python train.py --arch="vit" --model="image classifier" --image_size=32 --crop_scale_min=1 --horizontal_flip=true --targets=["finding"] --num_classes=11 --norm="layernorm" --hidden_act="gelu" --label_smoothing=0.1 --muon_scale="match_rms_adamw" --learning_rate=0.0031 --adamw_lr_other_params=0.0024 --adaptive_grad_clip=0.05 --max_steps=9200
Rows from block 2 of a small image classifier, named by matrix and row number. Rows with one number belong to one neuron. Each number is 128 + 24 x the weight over its row's rms, rounded and kept within 0 to 255. All counts start at 0. Numbers have three digits each.
Before each neuron's rows are labels from the 100 images, of 14976, where the neuron reaches its highest value: "peak at" is the part of the image that holds the peak. Only what is clearly more common there than usual is listed. The data: capsule endoscopy frames (Kvasir-Capsule). In brackets: how many of the 100.
# fc1: MLP up (model.blocks.2.mlp.fc1.weight, 1536x384), inputs 192-255
# fc2: MLP down (model.blocks.2.mlp.fc2.weight, 384x1536, transposed), outputs 192-255

peak at: top centre (26)
fc1.678:124094128135128167128186128110173112128165092087128126070104128128128094128128103128114112136128149128135128128128128164128128143148105136168106126139128126128112106142146128147126146151190128
fc2.678:177128128168128128138164128151108123176128174102120098128158135084128128128128128128158132104128124110128081196128128160127128128199110128076096128128124082095148092101128147164128147167128128

peak at: top right (32)
fc1.14:128144167088091128128128128104114088092100161157162128128128090128128086128128146118143150127121099126128128093159125113160082142160152099128128145128085074120128168131128128128128147171118147
fc2.14:133128126138137122138128128141121128128081141121137127128152167173141128128144138128090128106126128141103108142068124131116095107137094131173105174128128111128109133136148128130128101146155094

peak at: top right (51); top centre (45)
fc1.569:152150128132092098116140170153128156148128059105128128128157158123162109128152095136145047125150099108146127128128128187179128128110136128128174160128156148055128128120163128128128071149131115
fc2.569:158114128139074128128146128105128111096128164131110110096177128131129181140146115104128133136161128128129096110128128150129123161128116150145071128123131128165128128154083135147164128081115106

peak at: top centre (36)
fc1.2:128119128128112144167090138137101097128089083129128107128128128144128086181151146146139110128139133087080140141177105140080179128129034128146052112071131119123128127107105153128128128163121107
fc2.2:120128125128169103131117124118101128074128142133128120136113095133140156128183158128151140102124096089122186128128128128128105128131084142148128128135095153119139128128167169121134168129090128

peak at: top right (38)
fc1.288:149109128102095177148128099108128128094150102157124112128102128115174128128130147128118146152173128128096130108159143097088110165087117128082128091076128127128105162143128152101070108144143128
fc2.288:114128092085145155128128117146172128141130128133128172110128163128151128128128140092099157128146128128149158110110128128128128117113128152128123150134146128121059128128094144150170107107183128

peak at: bottom right (42)
fc1.709:121176133113087066118153154150144139138133132160120113127091102128194113125143100113156128136141116113069096103144117138128099128128136181072116110135142113110157084147109099159140155132128106
fc2.709:171119125128132128192148077144086128128123128159066119141137169071122128124101136077069111128127128092116128141121128128163100156161137128165114116128128128139150123109134128128130101128145161

peak at: top left (51)
fc1.725:101128128133127099117128114118147136103150117142169102154166177082112119100143155109128123107143159091132171114128125083128139107128116136128156164114112144102128151145110128119135099118128089
fc2.725:128161128127198122117095103128121108136110100145162157107128142112128135088128121154126130129128128138148050132093102128128148110128128132111128128074084128115133133126128128119087140129128149

peak at: bottom centre (35)
fc1.594:130134079128121163141115103172131128128097128128128128121150128118176128158143124127128141173106128115128193115096128142089085090149100096128128126116128128150104146163128083123143085113110134
fc2.594:124154146128144114128128164128150128146128117146128150128128160142188129162145083110102127128128152128128106137128150095102128180099127128084128115128134193082128128128153132153107128126128172

peak at: middle left (29)
fc1.182:148127122136128141128186128128128128151131128155128145128143128144131128130146083128134128126128161128128162128153161154114128170117161122128149126087128128111124128128128121128165128128128128
fc2.182:143146066128074122142151116128125080180112128134185116106134128128125102084121128133144151135119146157174128173093159148128134128190078121128150134128108128112120175152121142081105128109145156

peak at: top centre (35)
fc1.469:111128128185096170136148128105078204140131128102133128124121158095101119108107161120170089128146128098128128128117107074128128098163128117092086177128128127138146147128154140128128176087177128
fc2.469:074118128164152121128112128144129128116169099123150103110058103161108128128125057101099107110128128154120128124083082128135119146133128128159128128097130125102128159098114133128154142128128113

peak at: bottom right (36)
fc1.505:128128103105159151091128127110073128128128128113128128129128128107151079128132136068163159128079074128128128127113158128120128137128128146185113128128102094114100128124128128128168120137128128
fc2.505:099128166082127123128151128141120156140128114132129128098109128078143128113111128128139138128128127128128128128140128110161076098093157128149120151166117128128118128091128085098110128164167137

peak at: top centre (25)
fc1.117:129128109174214128147128096132063128065128144118128117128128158128147121134106098107162128117099171150128150128143108149083102126146119128157084074108133128128128092128143148089128139098130168
fc2.117:126128128165102145102120128143112122128158155118128128128086110100128124102112134111128136104094111128128141128072115122117150138128198176151162104140111163117128122102137156128156133134128136

peak at: top centre (33)
fc1.410:115106111117090143104123108119093138102113152124151117127128128128128147111087128128105136145128137128128128128128136128148129128128128128128083128177153139098128096188158166128108099133128077
fc2.410:132128173069185128128106131128108091150128109106128138142118153128108148116128101098056113173133128150124139109142128119065138118146128112133128090132155128144141110131059128187157108146128037

peak at: top right (40); top centre (28)
fc1.263:183153183136101143129128089115128129126097072128128082162156087118128128122094085126128128118123135131146128092088184124128114101100124148127128096087140169128128150090128132098128122165179134
fc2.263:126128102128146128190110145117121137098121106099128100124117126145145078069128128128128128128101090102124128177137119164132118128133111090172128158045132128126128106157128169120177109136148131

peak at: bottom left (67)
fc1.654:148128114112098120111175164169157172128124132128163169095107129128121128134120114150129097128100138098155092128145128128115090142113182157128092128107157128083142152100135133144128144124112112
fc2.654:075175198115108110089089120128151128099157081110126173121205143145118119128100112094104128155136136106128128116128115201153141096125128103161128098150136133110103103159167182104139105128125056

peak at: bottom left (41)
fc1.217:129128115177127132128120150128128110105174128135095128123179149128138161087128070158148080128128163128133084128120188111101115137128154139114128128127128128090165128153109116105118128101168113
fc2.217:158140125128128100098129094114128128110128124148156128128128163087128130129104135086186106117094147127126109157128150128103128164128160128167128128117174125103128116133109129128128128128213128

peak at: bottom centre (36)
fc1.482:190100122128128128153128128128128128156134131170135128150128114100168128128076128128127082169138154128130114128128128128179128128128128131074128072116128128128156128128117136077147078154128128
fc2.482:111148128111138128171095128118128108067126118145128128067089118128174140159128088128112128128128128128139102156128181140180088177125165136117128123128149098154166128128128152094128119128151128

peak at: bottom right (43)
fc1.605:129150116109163159128102128129126087142171092128128134130143098105099110123128123128123100112121137121128124127087125188176096127128093128109140180124163131127104130138163128167128058177157138
fc2.605:156142078114154130165111155154159113118089149128128127128034140128128152137095080115128117140128118083136128109143138105152099105145165107111117070138146141171128128121161128149109128138144128

peak at: top centre (25)
fc1.295:128123144128125096128155057153110136135128099128153109064128105117128141111139101142128132128132160128118128130128128146128147107128138173128099105159131102087128128128102128100178099158136158
fc2.295:104111093159074108113128117128161128072104128118128146110142084128114134115066176135187139082157128167115127101131101156128161123139128144128111102150153171128128128117144095128115104120137128

peak at: bottom centre (26)
fc1.35:159151140145154091128124146154146128119193128169128083145116160120128138141119128128128128099124132071128110135157153100117064141128128098128202128175121128095090147128128134087133151128128142
fc2.35:168119128128128128156097144128055082173148093165141121163107188128128138115146160109128128156128152128123128088170109128128128128128087124080150131128129122169144128096128124128098145128130142

peak at: bottom left (33)
fc1.402:102147177136108176128128164101106136125142131128099128165122147128143160120147157124128134159107082163139128141131128110088128102128128148109140148135136128114169121160123111128122128128160141
fc2.402:128077107108128128166128128115147148156131151119134105133120146128098141124123128122170129153159145113096075090153126114167142128129163061128128128111107140131156182126111128145185112102183155

peak at: middle left (25)
fc1.521:128136128140128121128087128128071128134108122128128117140125156145113092128128117097128140108092128128128128127142128100119125067128085103128145161103128128128113128134073128128133087128128128
fc2.521:128183128119128122128148133128128130091104128130210134151128138118128114162107125128128128114118115179102092104124128128130168135109128147128108128149158134128094128140111194128128128128178128

peak at: top centre (55); top right (39)
fc1.450:108128124128144128173114128112147152129072117084124128136092119096128128117165190128109128128183163127128135128091098110161116128042128147090089076076123130165134152160051128128143104146128113
fc2.450:167165128128128128105128148113102160140128128151097128140152128095149097147146128168117090154174102167110138128128080193083152059128128150128098152162172087104133088097128180128144135128106149

peak at: top centre (29)
fc1.48:139124170150071131128077140135167109128169100169148116105146147129090156113147128115103128130154111128109147136071157119108128138134148106168128135097128137108128113095107158089133159110128128
fc2.48:073128165128097146197155126114128179155128128141176168093128098109113128183153138112128136112142108128140148071128091128138132131109148128179128108128146122088110128153128143171128138126117109

peak at: top centre (26)
fc1.679:128128128151152121139120109084160139146153128098128054128128099128127143128108122116094134101127103112108078128131149128128128135183144103145101129112142101099128085100128139128125117128119128
fc2.679:084108110152111097128094112121128142143128154129128097037122172122157128120131155128102132090123128115124128102103156128128125138128128137147122155134149128121128128128101116128119111128128086

peak at: bottom left (34)
fc1.716:093135128110156142129172173128086136180132096146101172128115128139112168139111134107146107128159132128128128151137124128129108133128105128177105126116137128156108121073078108128128128155128128
fc2.716:128128099165128124128128128128129128092128101128140156137087102128107128128106105128128140151128155128100098092128138165133131145133101133126128146128096144104134100190111205128146104128128113

peak at: bottom centre (30)
fc1.145:168149104189182162188111126072153132139118114120126128120116063098112117140137114118188096131155122119138115128115114128128122128128118116168093128160146136098128156128096128124123128128134134
fc2.145:143128109113135131128124128088126128082128158128121112128128128124161100128130128105128128144126145114153190144128165161128128128139148128105115150128128128152111115167101094111094144128123079

peak at: top right (36)
fc1.233:120130217118101118151122128094128128097126138083120141153096128119138129099124179105154081118107126128128144080148129111118127105130145119150124173118115128128108159115150128052146083116130162
fc2.233:096128143120128103137113110096160132076155103158105107124098117109128147105078128107104129128128091142133137136110128138128176128128106128128128158138158142111128103117118128146122149189136128

peak at: bottom centre (42)
fc1.535:119168128149142108128102149155150078103112116151075097137128128152128128128103138136128128101104182128126128109124134128128193128128138149128128132128128126115190128190123135067128135111178159
fc2.535:115141128119107149122166123105128106162163152128111125112161121146128125103128106128111119107064096085114154159076159168162135128182141108122128121143152128102133097108112133202128114124128067

peak at: bottom right (37)
fc1.42:105110168102168162160202096128108128134172165153161099088165159106128088093102096117128128145158170128086128128162128192127152112128126142129128194117125073117128128128092132093111146128122077
fc2.42:124148128177123151125139128052128128128077128128128123127125176144131170128134151104122154122128122071128128128128148128128128147153122128126128124107114175128108099138128117072097124108128115

peak at: middle left (32)
fc1.299:128128108121128122128128084128128120162093128137128206216169128131128098128171169093177158166117135128128144140128122128128101128135149128105134128117128127128128046095128128115205103142128162
fc2.299:128130137097128128128128160138128096128116122128128091128128153128164128118126128128133128157147128128128128167128157140138128206117128128128128139128128157128180100143128128128128170128127128

peak at: top centre (25)
fc1.616:110124088200091111128109180128144128128128079162118109111147142123134140094197133112157142144115155104086088138128102114154144128097092127106128116144163141097106110128117153118128089136162117
fc2.616:098144074128116118152146153108122128090152115141092128128167141128130081105196108123090124132099113122129163138109157131098128136160146110114172098128089114128128111070143119144111128194115175

peak at: middle left (35)
fc1.757:147129134118143098113128110186126133094128135108114128128120131142128117128168103108145143154074116121128125128173124102086162182102127152133142128115106144159106150088125128135128134127106128
fc2.757:111118130128120156102120121128098128106128148099131153092129154100136155146135086102117142066149100118104110107138151157134141154128128128149110091128110149109157139174089104147139138132128127

peak at: bottom left (35); top centre (29)
fc1.93:100187130128101114105128140145128119145128133128134128055128128140126078136128143111114118128163128128147128118128103141128128119128121128128128100134190144133103109129128101103106137088128128
fc2.93:109136049132116126158128128128151128119122135066128110128165128128126181128162133139128103110128205128128128123140130121118128149128136145128128140145140095149108128194152128104168150128071104

peak at: top left (39); top centre (27)
fc1.141:158194144121141088138128129155140147145136151220126163087161117128119090128135092135128099158115149161132163144097128094136128102185128101123148128093098148128084130123139114071126123130127136
fc2.141:136068105100086084152136120125121128123158112120128100143135128181088124138152161128148131128146128162142123131129146186147160101112189128138105121109130087168148127115149128104128095177150150

peak at: middle left (43)
fc1.651:128149108168128128213128128128128100166086128128128192076105092128157128128128148123090128139155128142128103127166139128112128104101149111102077122146126108132104128110080128128128128128167140
fc2.651:128140123091128125128123129109098107142150122128128130133107128128189128128128083145105128143092128156104150125145165090128128128150128128128131161128140087128128160128128128128090144128128128

peak at: middle left (28)
fc1.148:128131157128123124188091128128157128128115128146128172151112121128174109134128153174190128101083128127132158139160128128128128128153128096123128141128128154128148156142163128073124127128124093
fc2.148:061100174128071128128153166128085110128110145128109125128134125158140160165128128136091143128149128124139085133131103132159134127147128156128126126105128133136091128092128161198128128107114179

peak at: bottom right (46)
fc1.470:128171128128156086149128113163128076128128128073101128128167128202112128085195172128132076179070128157172128128075128128100113145128105128137118114129164092128122128143128128049158128128128122
fc2.470:128149113136128136128121158128128128179176128128120128128157128121157171128126095128082145128152128128139134125128128128116128099207128128053191183117107128128128157118122128128128128128088128

peak at: bottom right (33)
fc1.432:128164112121127172128138139110103135159155096156139128136128132104143132131112125129139156128128153107185127121082128163122124092128131146128128112166158128129111128130171137145128110152131138
fc2.432:128128114176128133150167128059162138088101098140154149128105128097140110153092122161128139128099184093128106109128123132128137123142133151098122135107090128117113128097119128130099160089165128

peak at: bottom left (47)
fc1.102:145153187058143092120141122128165190132120073144133144128122128123156118088128104143128152108141127092128128128115108124151128152114111143145128108125125133169109128153110121134095141128128128
fc2.102:110128103161139105123120115115125113143123160100128129128128128128134149128127153108152120128185141121135192162090128096138104153161148128166164128131116151093116128086138113128114160155093128

peak at: top centre (30)
fc1.65:154094139137130112134161124060128089116113125141121143167120161095128128083128122108101124099139128092104153095118128164136111138141103177137098147161143140152170160118147118128088102128154145
fc2.65:168100137188120133135105168146089128134120148165130168069098089115085128128097089113165128127128166127138116128093128128149139134084150128174106105155128107128106143128128114128059128128175146

peak at: bottom centre (26)
fc1.24:144106128163117128128142128128128108143112143133128139120119165128097154141099132168092125128137056128205122130128122128128110107128146102081121144178097164129110162128116128151094128124151128
fc2.24:178105155128107160132141125128094156130102084148128128128128095121113095128151117172117084074151124102143132109137154128144111082128120128164099139128104128128093151121109125083128128128128128

peak at: bottom left (36)
fc1.189:165128086128088128128136131128128145114128156154128133090128128147176128128128101128128161157152128139128086128128081121155150176128105116115168098144128128174176128081128111125151106128192128
fc2.189:128137074128175123128112149128128114128122085127108128098099128132128128107128128112128128128112131128159167128125160128147182164172062128168144128128128110084144093140116128058125128132095128

peak at: middle left (27)
fc1.480:129128150120105111208128115137120157134172128128120167171128128177098146112136102123126106131158128128128151126141115128128149107143156128094131122089128128128117155166120121128165128109133153
fc2.480:070085128128074128124179150085157153132150162116147128147128141088114058158148149128128147116128128128128121137141166169125097169141128144119109107121128128116133124166132092074128151128118114

peak at: bottom left (41)
fc1.728:133103094132150099093160137128121128185137137128128124103129128128136099145091101112128171128116121128128128136128170168128133083146128175165146128113129128087192089132128080128128159118136169
fc2.728:116116128120128113117111128128128119128183167124105113149128110151102128169130100201118128151111088136128188150113176128135138128128121160099142122117076130128107147109128128121142128119142103

peak at: top left (55)
fc1.343:128124110107128128095159168128119108151168110087083114128097156130128139117171101128137134099128128127128128164109118127128074168126066138128129124128140162126128102108128128102105125128162089
fc2.343:163113118111128132155128148128124138121134128133142097133168100156128149111128184163172111134142075126128128138128158136178147149073128076128128137128136126154127139128138163130103096128088128

peak at: top left (46)
fc1.122:111127113128127193147102143101152130102104107128138159128093127118128146103128157080128128128128127107148082099162102093117128154163096093106168094138160124128135187107171158138128145128145122
fc2.122:126128143123123128128163093128128192177128128114172105127164128107142125123136124128110128133145082128128128148137091120110116128140137128130128128128090128128128128125111151112128179169117128

peak at: bottom right (49)
fc1.18:128128092137124128125128103128087128128156130122128155128136128128159132106154128128165118128153136128098118128128128115121128128189140070112119132128123085128128093127183128094135128128174128
fc2.18:162113128168131201128116128128128116097102141089131128128128128128080147128128160122123122145068197128128117122149116073087107128149147128128136111164128162128089161128128172128131128117128140

peak at: top left (36)
fc1.392:192099142088112128119112128128128096128128138128128128186128082128106122093128097154135122128128113117154128112142164100136085138128107158141133129128138128086141128169131128133160176090083128
fc2.392:128119107128093120128128105128162128128146128164128128114143142128128135104123161122151133095153170106081139128100153165102128128122112177107128128147146149151107128114075128095112165091152144

peak at: bottom right (32)
fc1.542:142128128129128092126128128111124122112120113118139113115133140108128226126128128128139156126117128178117134128142128186124154128138106120128128128090150156069128122128128117128128131128159087
fc2.542:131128115146109127128141128128128132134128112128140123109128128128114066107128143119136141114148139116128128109113160110140121149127128107111125125112131128128125105099122078128137174118113130

peak at: top right (33)
fc1.151:091092128125137128174167130102150128169128140155151128153128104128121078173106097077128158116128145128157114128128179128111099133102128134128128105156115128145128112096176128112128128128097125
fc2.151:122128139128128128136103079121154159164128100089164143170096128128137160128138115128170119128176128128128161128089158128128128131151107155128148128104089128149150128128112146128121128149082133

peak at: bottom left (53)
fc1.271:117128117119143107151128154128128190084128079164128128146104128096137086153106131155112128145114128169128128106155137134188117132128113142154128085148128145129128128108099128131100128135128143
fc2.271:120134143110101087128196128138112096128135079112128148115128128128105156142148128111169128128128128101148152096108145128131146150128157096151180128128158128115108140128179128138128108128128128

peak at: bottom right (32)
fc1.741:111181137180097128183128128171133128096138120105078080121104128128128096128101128128131107117153088111145114141128135143132137146128077159142189113128155128129128174171107089150128128168128173
fc2.741:090108124128062183128128104084134128128125098128122156068119146108087128191188128128099172093126128139128140128128092128128090110128128174147141136128128128132128128125128115097128161119128119

peak at: bottom left (55)
fc1.464:128153106149114159128128128155172128128134158134140148120146171164128128111128108102095135144143109095123072128110128118138116161128143128135161160128136128082162128128146128166104128138142095
fc2.464:135098145160128149167161144115111152128162119102128078186097148105149119117085139128170108128105110095138141128150184109125141140128128116109070132112140128104103128128072109115150136108141141

peak at: top left (36); top centre (31)
fc1.74:128108151087128117128149150115128178173110128128099160128128149167128131128161133137168105108104128128165158176158128082128075128128163128121117161107128099128117101128142153117151127144116147
fc2.74:193128116128128149159106142119127128136093136151090113114131128185126144144128142108129082129128128128128094128109173122128162128062153156128121128128128113104157128123099114163122128101111082

peak at: middle left (40)
fc1.76:122152115151114150128128063088128147128103128137128128149157128128119161139141128128150128103180173122128113136093128182136088155128125113128131115128199128128141142128128176177128049053142128
fc2.76:125128168085188128128128095086181128109096118128128128126128128128128089128100128099139107111040155164128160107157108137170158141128098128128128176128128179112128130159131128125128128128128113

peak at: top left (60)
fc1.186:114128077139120123128155146142148121177103128164128201123098128141128151128112115128141162137146142136128128128136120173048120128099115128129128128127128149128100094121142125152128134163138135
fc2.186:128128128128112116156128141129096097151167128128128147145128144138124128102120142128138128128136085128145103145080116128149110128128142119120134184128166120115106186141110160128144175076135128

peak at: top centre (29)
fc1.199:140110147128170122136160120133174119118113163129092130119121094128079148128069142150132085143112149096128108147182128109107128155103196097141092099121135130155166131138164108103139113128164129
fc2.199:146094125136128098100123110155160144120159126142167136096097153124153128144120158157128154141150087116099111127138145128159061157128095104089140128117143128135128140128081147118106147121091128

peak at: top centre (31)
fc1.172:151116125059096161087091128151128108138095131128116128084118160128153086164128054128123128128136091120138098105128128128138095103069128112128105156152177128146136150157128124117128137123128128
fc2.172:116128128128167128128088170166143128101119128128128094125134115184147102116076183128082128089128128128138128128114133128134128125128104122091157086181128144116128081126138075128105128198128106

peak at: bottom centre (27)
fc1.420:084147128128121095122125124128128104128152121113162105117101149189138103111168100117099152144107136128128128143118128127128077103126137117108086100196138137094128128147147175197081141138128137
fc2.420:093130156104105128128182094135145128116167100128151108151107085146107117115117109180106116151085128149118153182097128162063116187112144161137135127128102087206154111128120112108153092117105118

peak at: middle left (25)
fc1.727:134175152128179126128104087101154141128113147139138120128134096128173128153120135153154117111128146079124128128148128103090142128128133095128098101157170084112128128139127128122128128093146128
fc2.727:118128082151109128126128167128128128159102128140110128128151150064120136084073101128133096077162173119104146128140128186111135142128117132128145175087117091132188128128118128128128164149151174

peak at: bottom right (41)
fc1.341:128128128128128128128128047128140128135069117038130168144120128192103078128118154128128128128128186128128128128152128147128153080128088131183105167116128128128080128128128117097126109095127088
fc2.341:128128128128128117128128135128107153166180128128128128199148097128179128105128128128130174116093113125136109107166123097139075150131188128128128128150128128128128130128128122139137128129157106

peak at: bottom centre (35)
fc1.205:161136114144128128112124128095128110175110117159108167095089133159169113137122118128143128139155153079127136128128126156128115126165129107176124162128142146126136158128123167097168103158138117
fc2.205:128128094128128128155105135119118159103150116121122087128075128136137128128144126120128128113139141095167168118113137170103163175128128150137107109154133159128107113143115130134166143128108102

peak at: top right (56)
fc1.0:175166128176128166069057136123128128094128151164161103169136129073099124157104174146161128133189128154128128096128128128128122128122128114095128172128128128099084105090116137100110137098128128
fc2.0:142094128133089135128142103113099162147098096171085113137192128127111136128102187095161077156128148149128098115127142128126176099133097123118148074128119128128169149128109128128133066190161128

peak at: bottom centre (43)
fc1.457:102117128092128169127092128074111128128106114128080162170128128114167128133122128128140113139147138117114175084126101137128147128112125128144128128136128149157128128091128128165152128128128123
fc2.457:128157128171147106145112145106158113171152128138097167143151108128170166150099106153131049140128155152118058144163134128127128103154101139128112098128128165118096098128172159137119128128141128

peak at: top right (36)
fc1.160:150128128137178128112104105128128109067085124128126124105128088176128227128095138128125128099139142164128121118128137128175136130046116128128101161143125150128154128132128103133128128181128128
fc2.160:156118110136159126089128164130128107193157125128128068199128161127097128095136140133131144128128128128128146142097128110111120128102172138122128141154091143128135092128130165161145127155132170

peak at: top centre (30)
fc1.611:131146121140128089076128121128120128096124128165128128128132128128095160085097088128128164141108138128128128059172128109128117135144128147102160160152106128128140128156146128144128103101109120
fc2.611:154091125131174070121190122128128080131128128070109111117083128128149111167156108107090149117127128128100134128128128109165128156140124134135128140060145151162169103187153080140127146116100144

peak at: top left (33)
fc1.220:120152124128140128128150102119136128142123109128085128128127158103150128123123126108128184148150119128203136188137074139125140142153131128117128094129108119122178128163105095166098128059171096
fc2.220:119072130093114112151128128128109108108161145083116128105152128117106108089128128142134147148128051064128128159128146079128128128099137128119128085128135140128121105152165151100161152128125108

peak at: bottom centre (29)
fc1.10:140151128128113128128128128128133128080128096128128105128128115101128128153157128126128128128169149107147128176140155128140129074141103128128099159128145128105165135083128121193128128128128137
fc2.10:128128122128088128128128128101128128128079141141076090087127128128128128128100128114128099099116175107129128149133172046080150128166102157096128134128130128128186140128077128081097083156124155

peak at: bottom left (44)
fc1.756:128128198081128128094128120114128128128128141128128129145128152108128128128084128128128181111128126150128128128128128070128128128128066144128090128113080110128128128128128110142128159096128128
fc2.756:100161128128128128177144128122127128128140139103148128128128128128155095128128128076151073092123128106103099129128128147128128128145093127149128133128179099097128128128085076128128128128128175

peak at: bottom centre (28)
fc1.219:198147090128128129111128094128147128173119128128128150128082128128107128178116148160161128164128100128128183128143151128104094128128140155128128128099128101145107074128128158133128128144143128
fc2.219:128128092128085128180165128154138128128114128128128128128079103079175104128128128135128118100128173128128128128160128128128140128128128192128135190128128128128161128150106128128103120128168128

peak at: top right (63); top left (35)
fc1.509:128128128128140123128105106128088078111128128128176114128113139128131145128145128128154171160128138127128137128128170134149133128107169128089128128128140179128128126115126128169140144185045128
fc2.509:136128113136128128128128092113128128187128128111114106076131128128095084128128128156152128128128128097085122137128128116128154152068128128128121128128128128105163128128073128114128128134128128

peak at: bottom left (36)
fc1.446:160128110165123128128128128125112128128124128128151128095100076153112128094117115136163128086128154128144101128088208172133153137123077144191134139104117142165180130131138110090120097093128158
fc2.446:128135043110122125148201204138162132125153143058128128116128118128149118142100108132099156082139109128117095127144135124128098111085086128161128167150139127128139118145162111128154128159113128

peak at: top left (55)
fc1.203:135152121128128140078101120125168094128137136128127069160087108125128116128128128128128149131144128128128104134128128101095066128147128128137108128128128142117107093128095177123058128173214055
fc2.203:118153128177113083128121128128128128115128140132128128109168166128156128094158128128128128128128126104133096059083155076182128123128128181128128127160101128124189127148128085128128092126149116

peak at: bottom centre (25)
fc1.259:118137150106144145143094128117128070128088134128115128119128171142150128115156158128128181133137128087129128104128128139082128100128123128128134159128117097128152181132069119171134125146112125
fc2.259:128132128130128128076113170107098189128128149135115113128098128095128128128128095157128106086128120128128110128128128097145144128177128142126128128064128162128125128133094128122102116128170130

peak at: top left (39)
fc1.536:128085128136128098128128130110070106128169126167148106103131128164093141128112137132128128128150121158107104076136128128116120187128148128156173145134120165128128130137162100169128138128128098
fc2.536:119110137128163148178118143133128153116128150128110141091186138122128090101128102117128108124128122140077160106116150082155128151134085152124152123148135128153128128140109160128122169165135135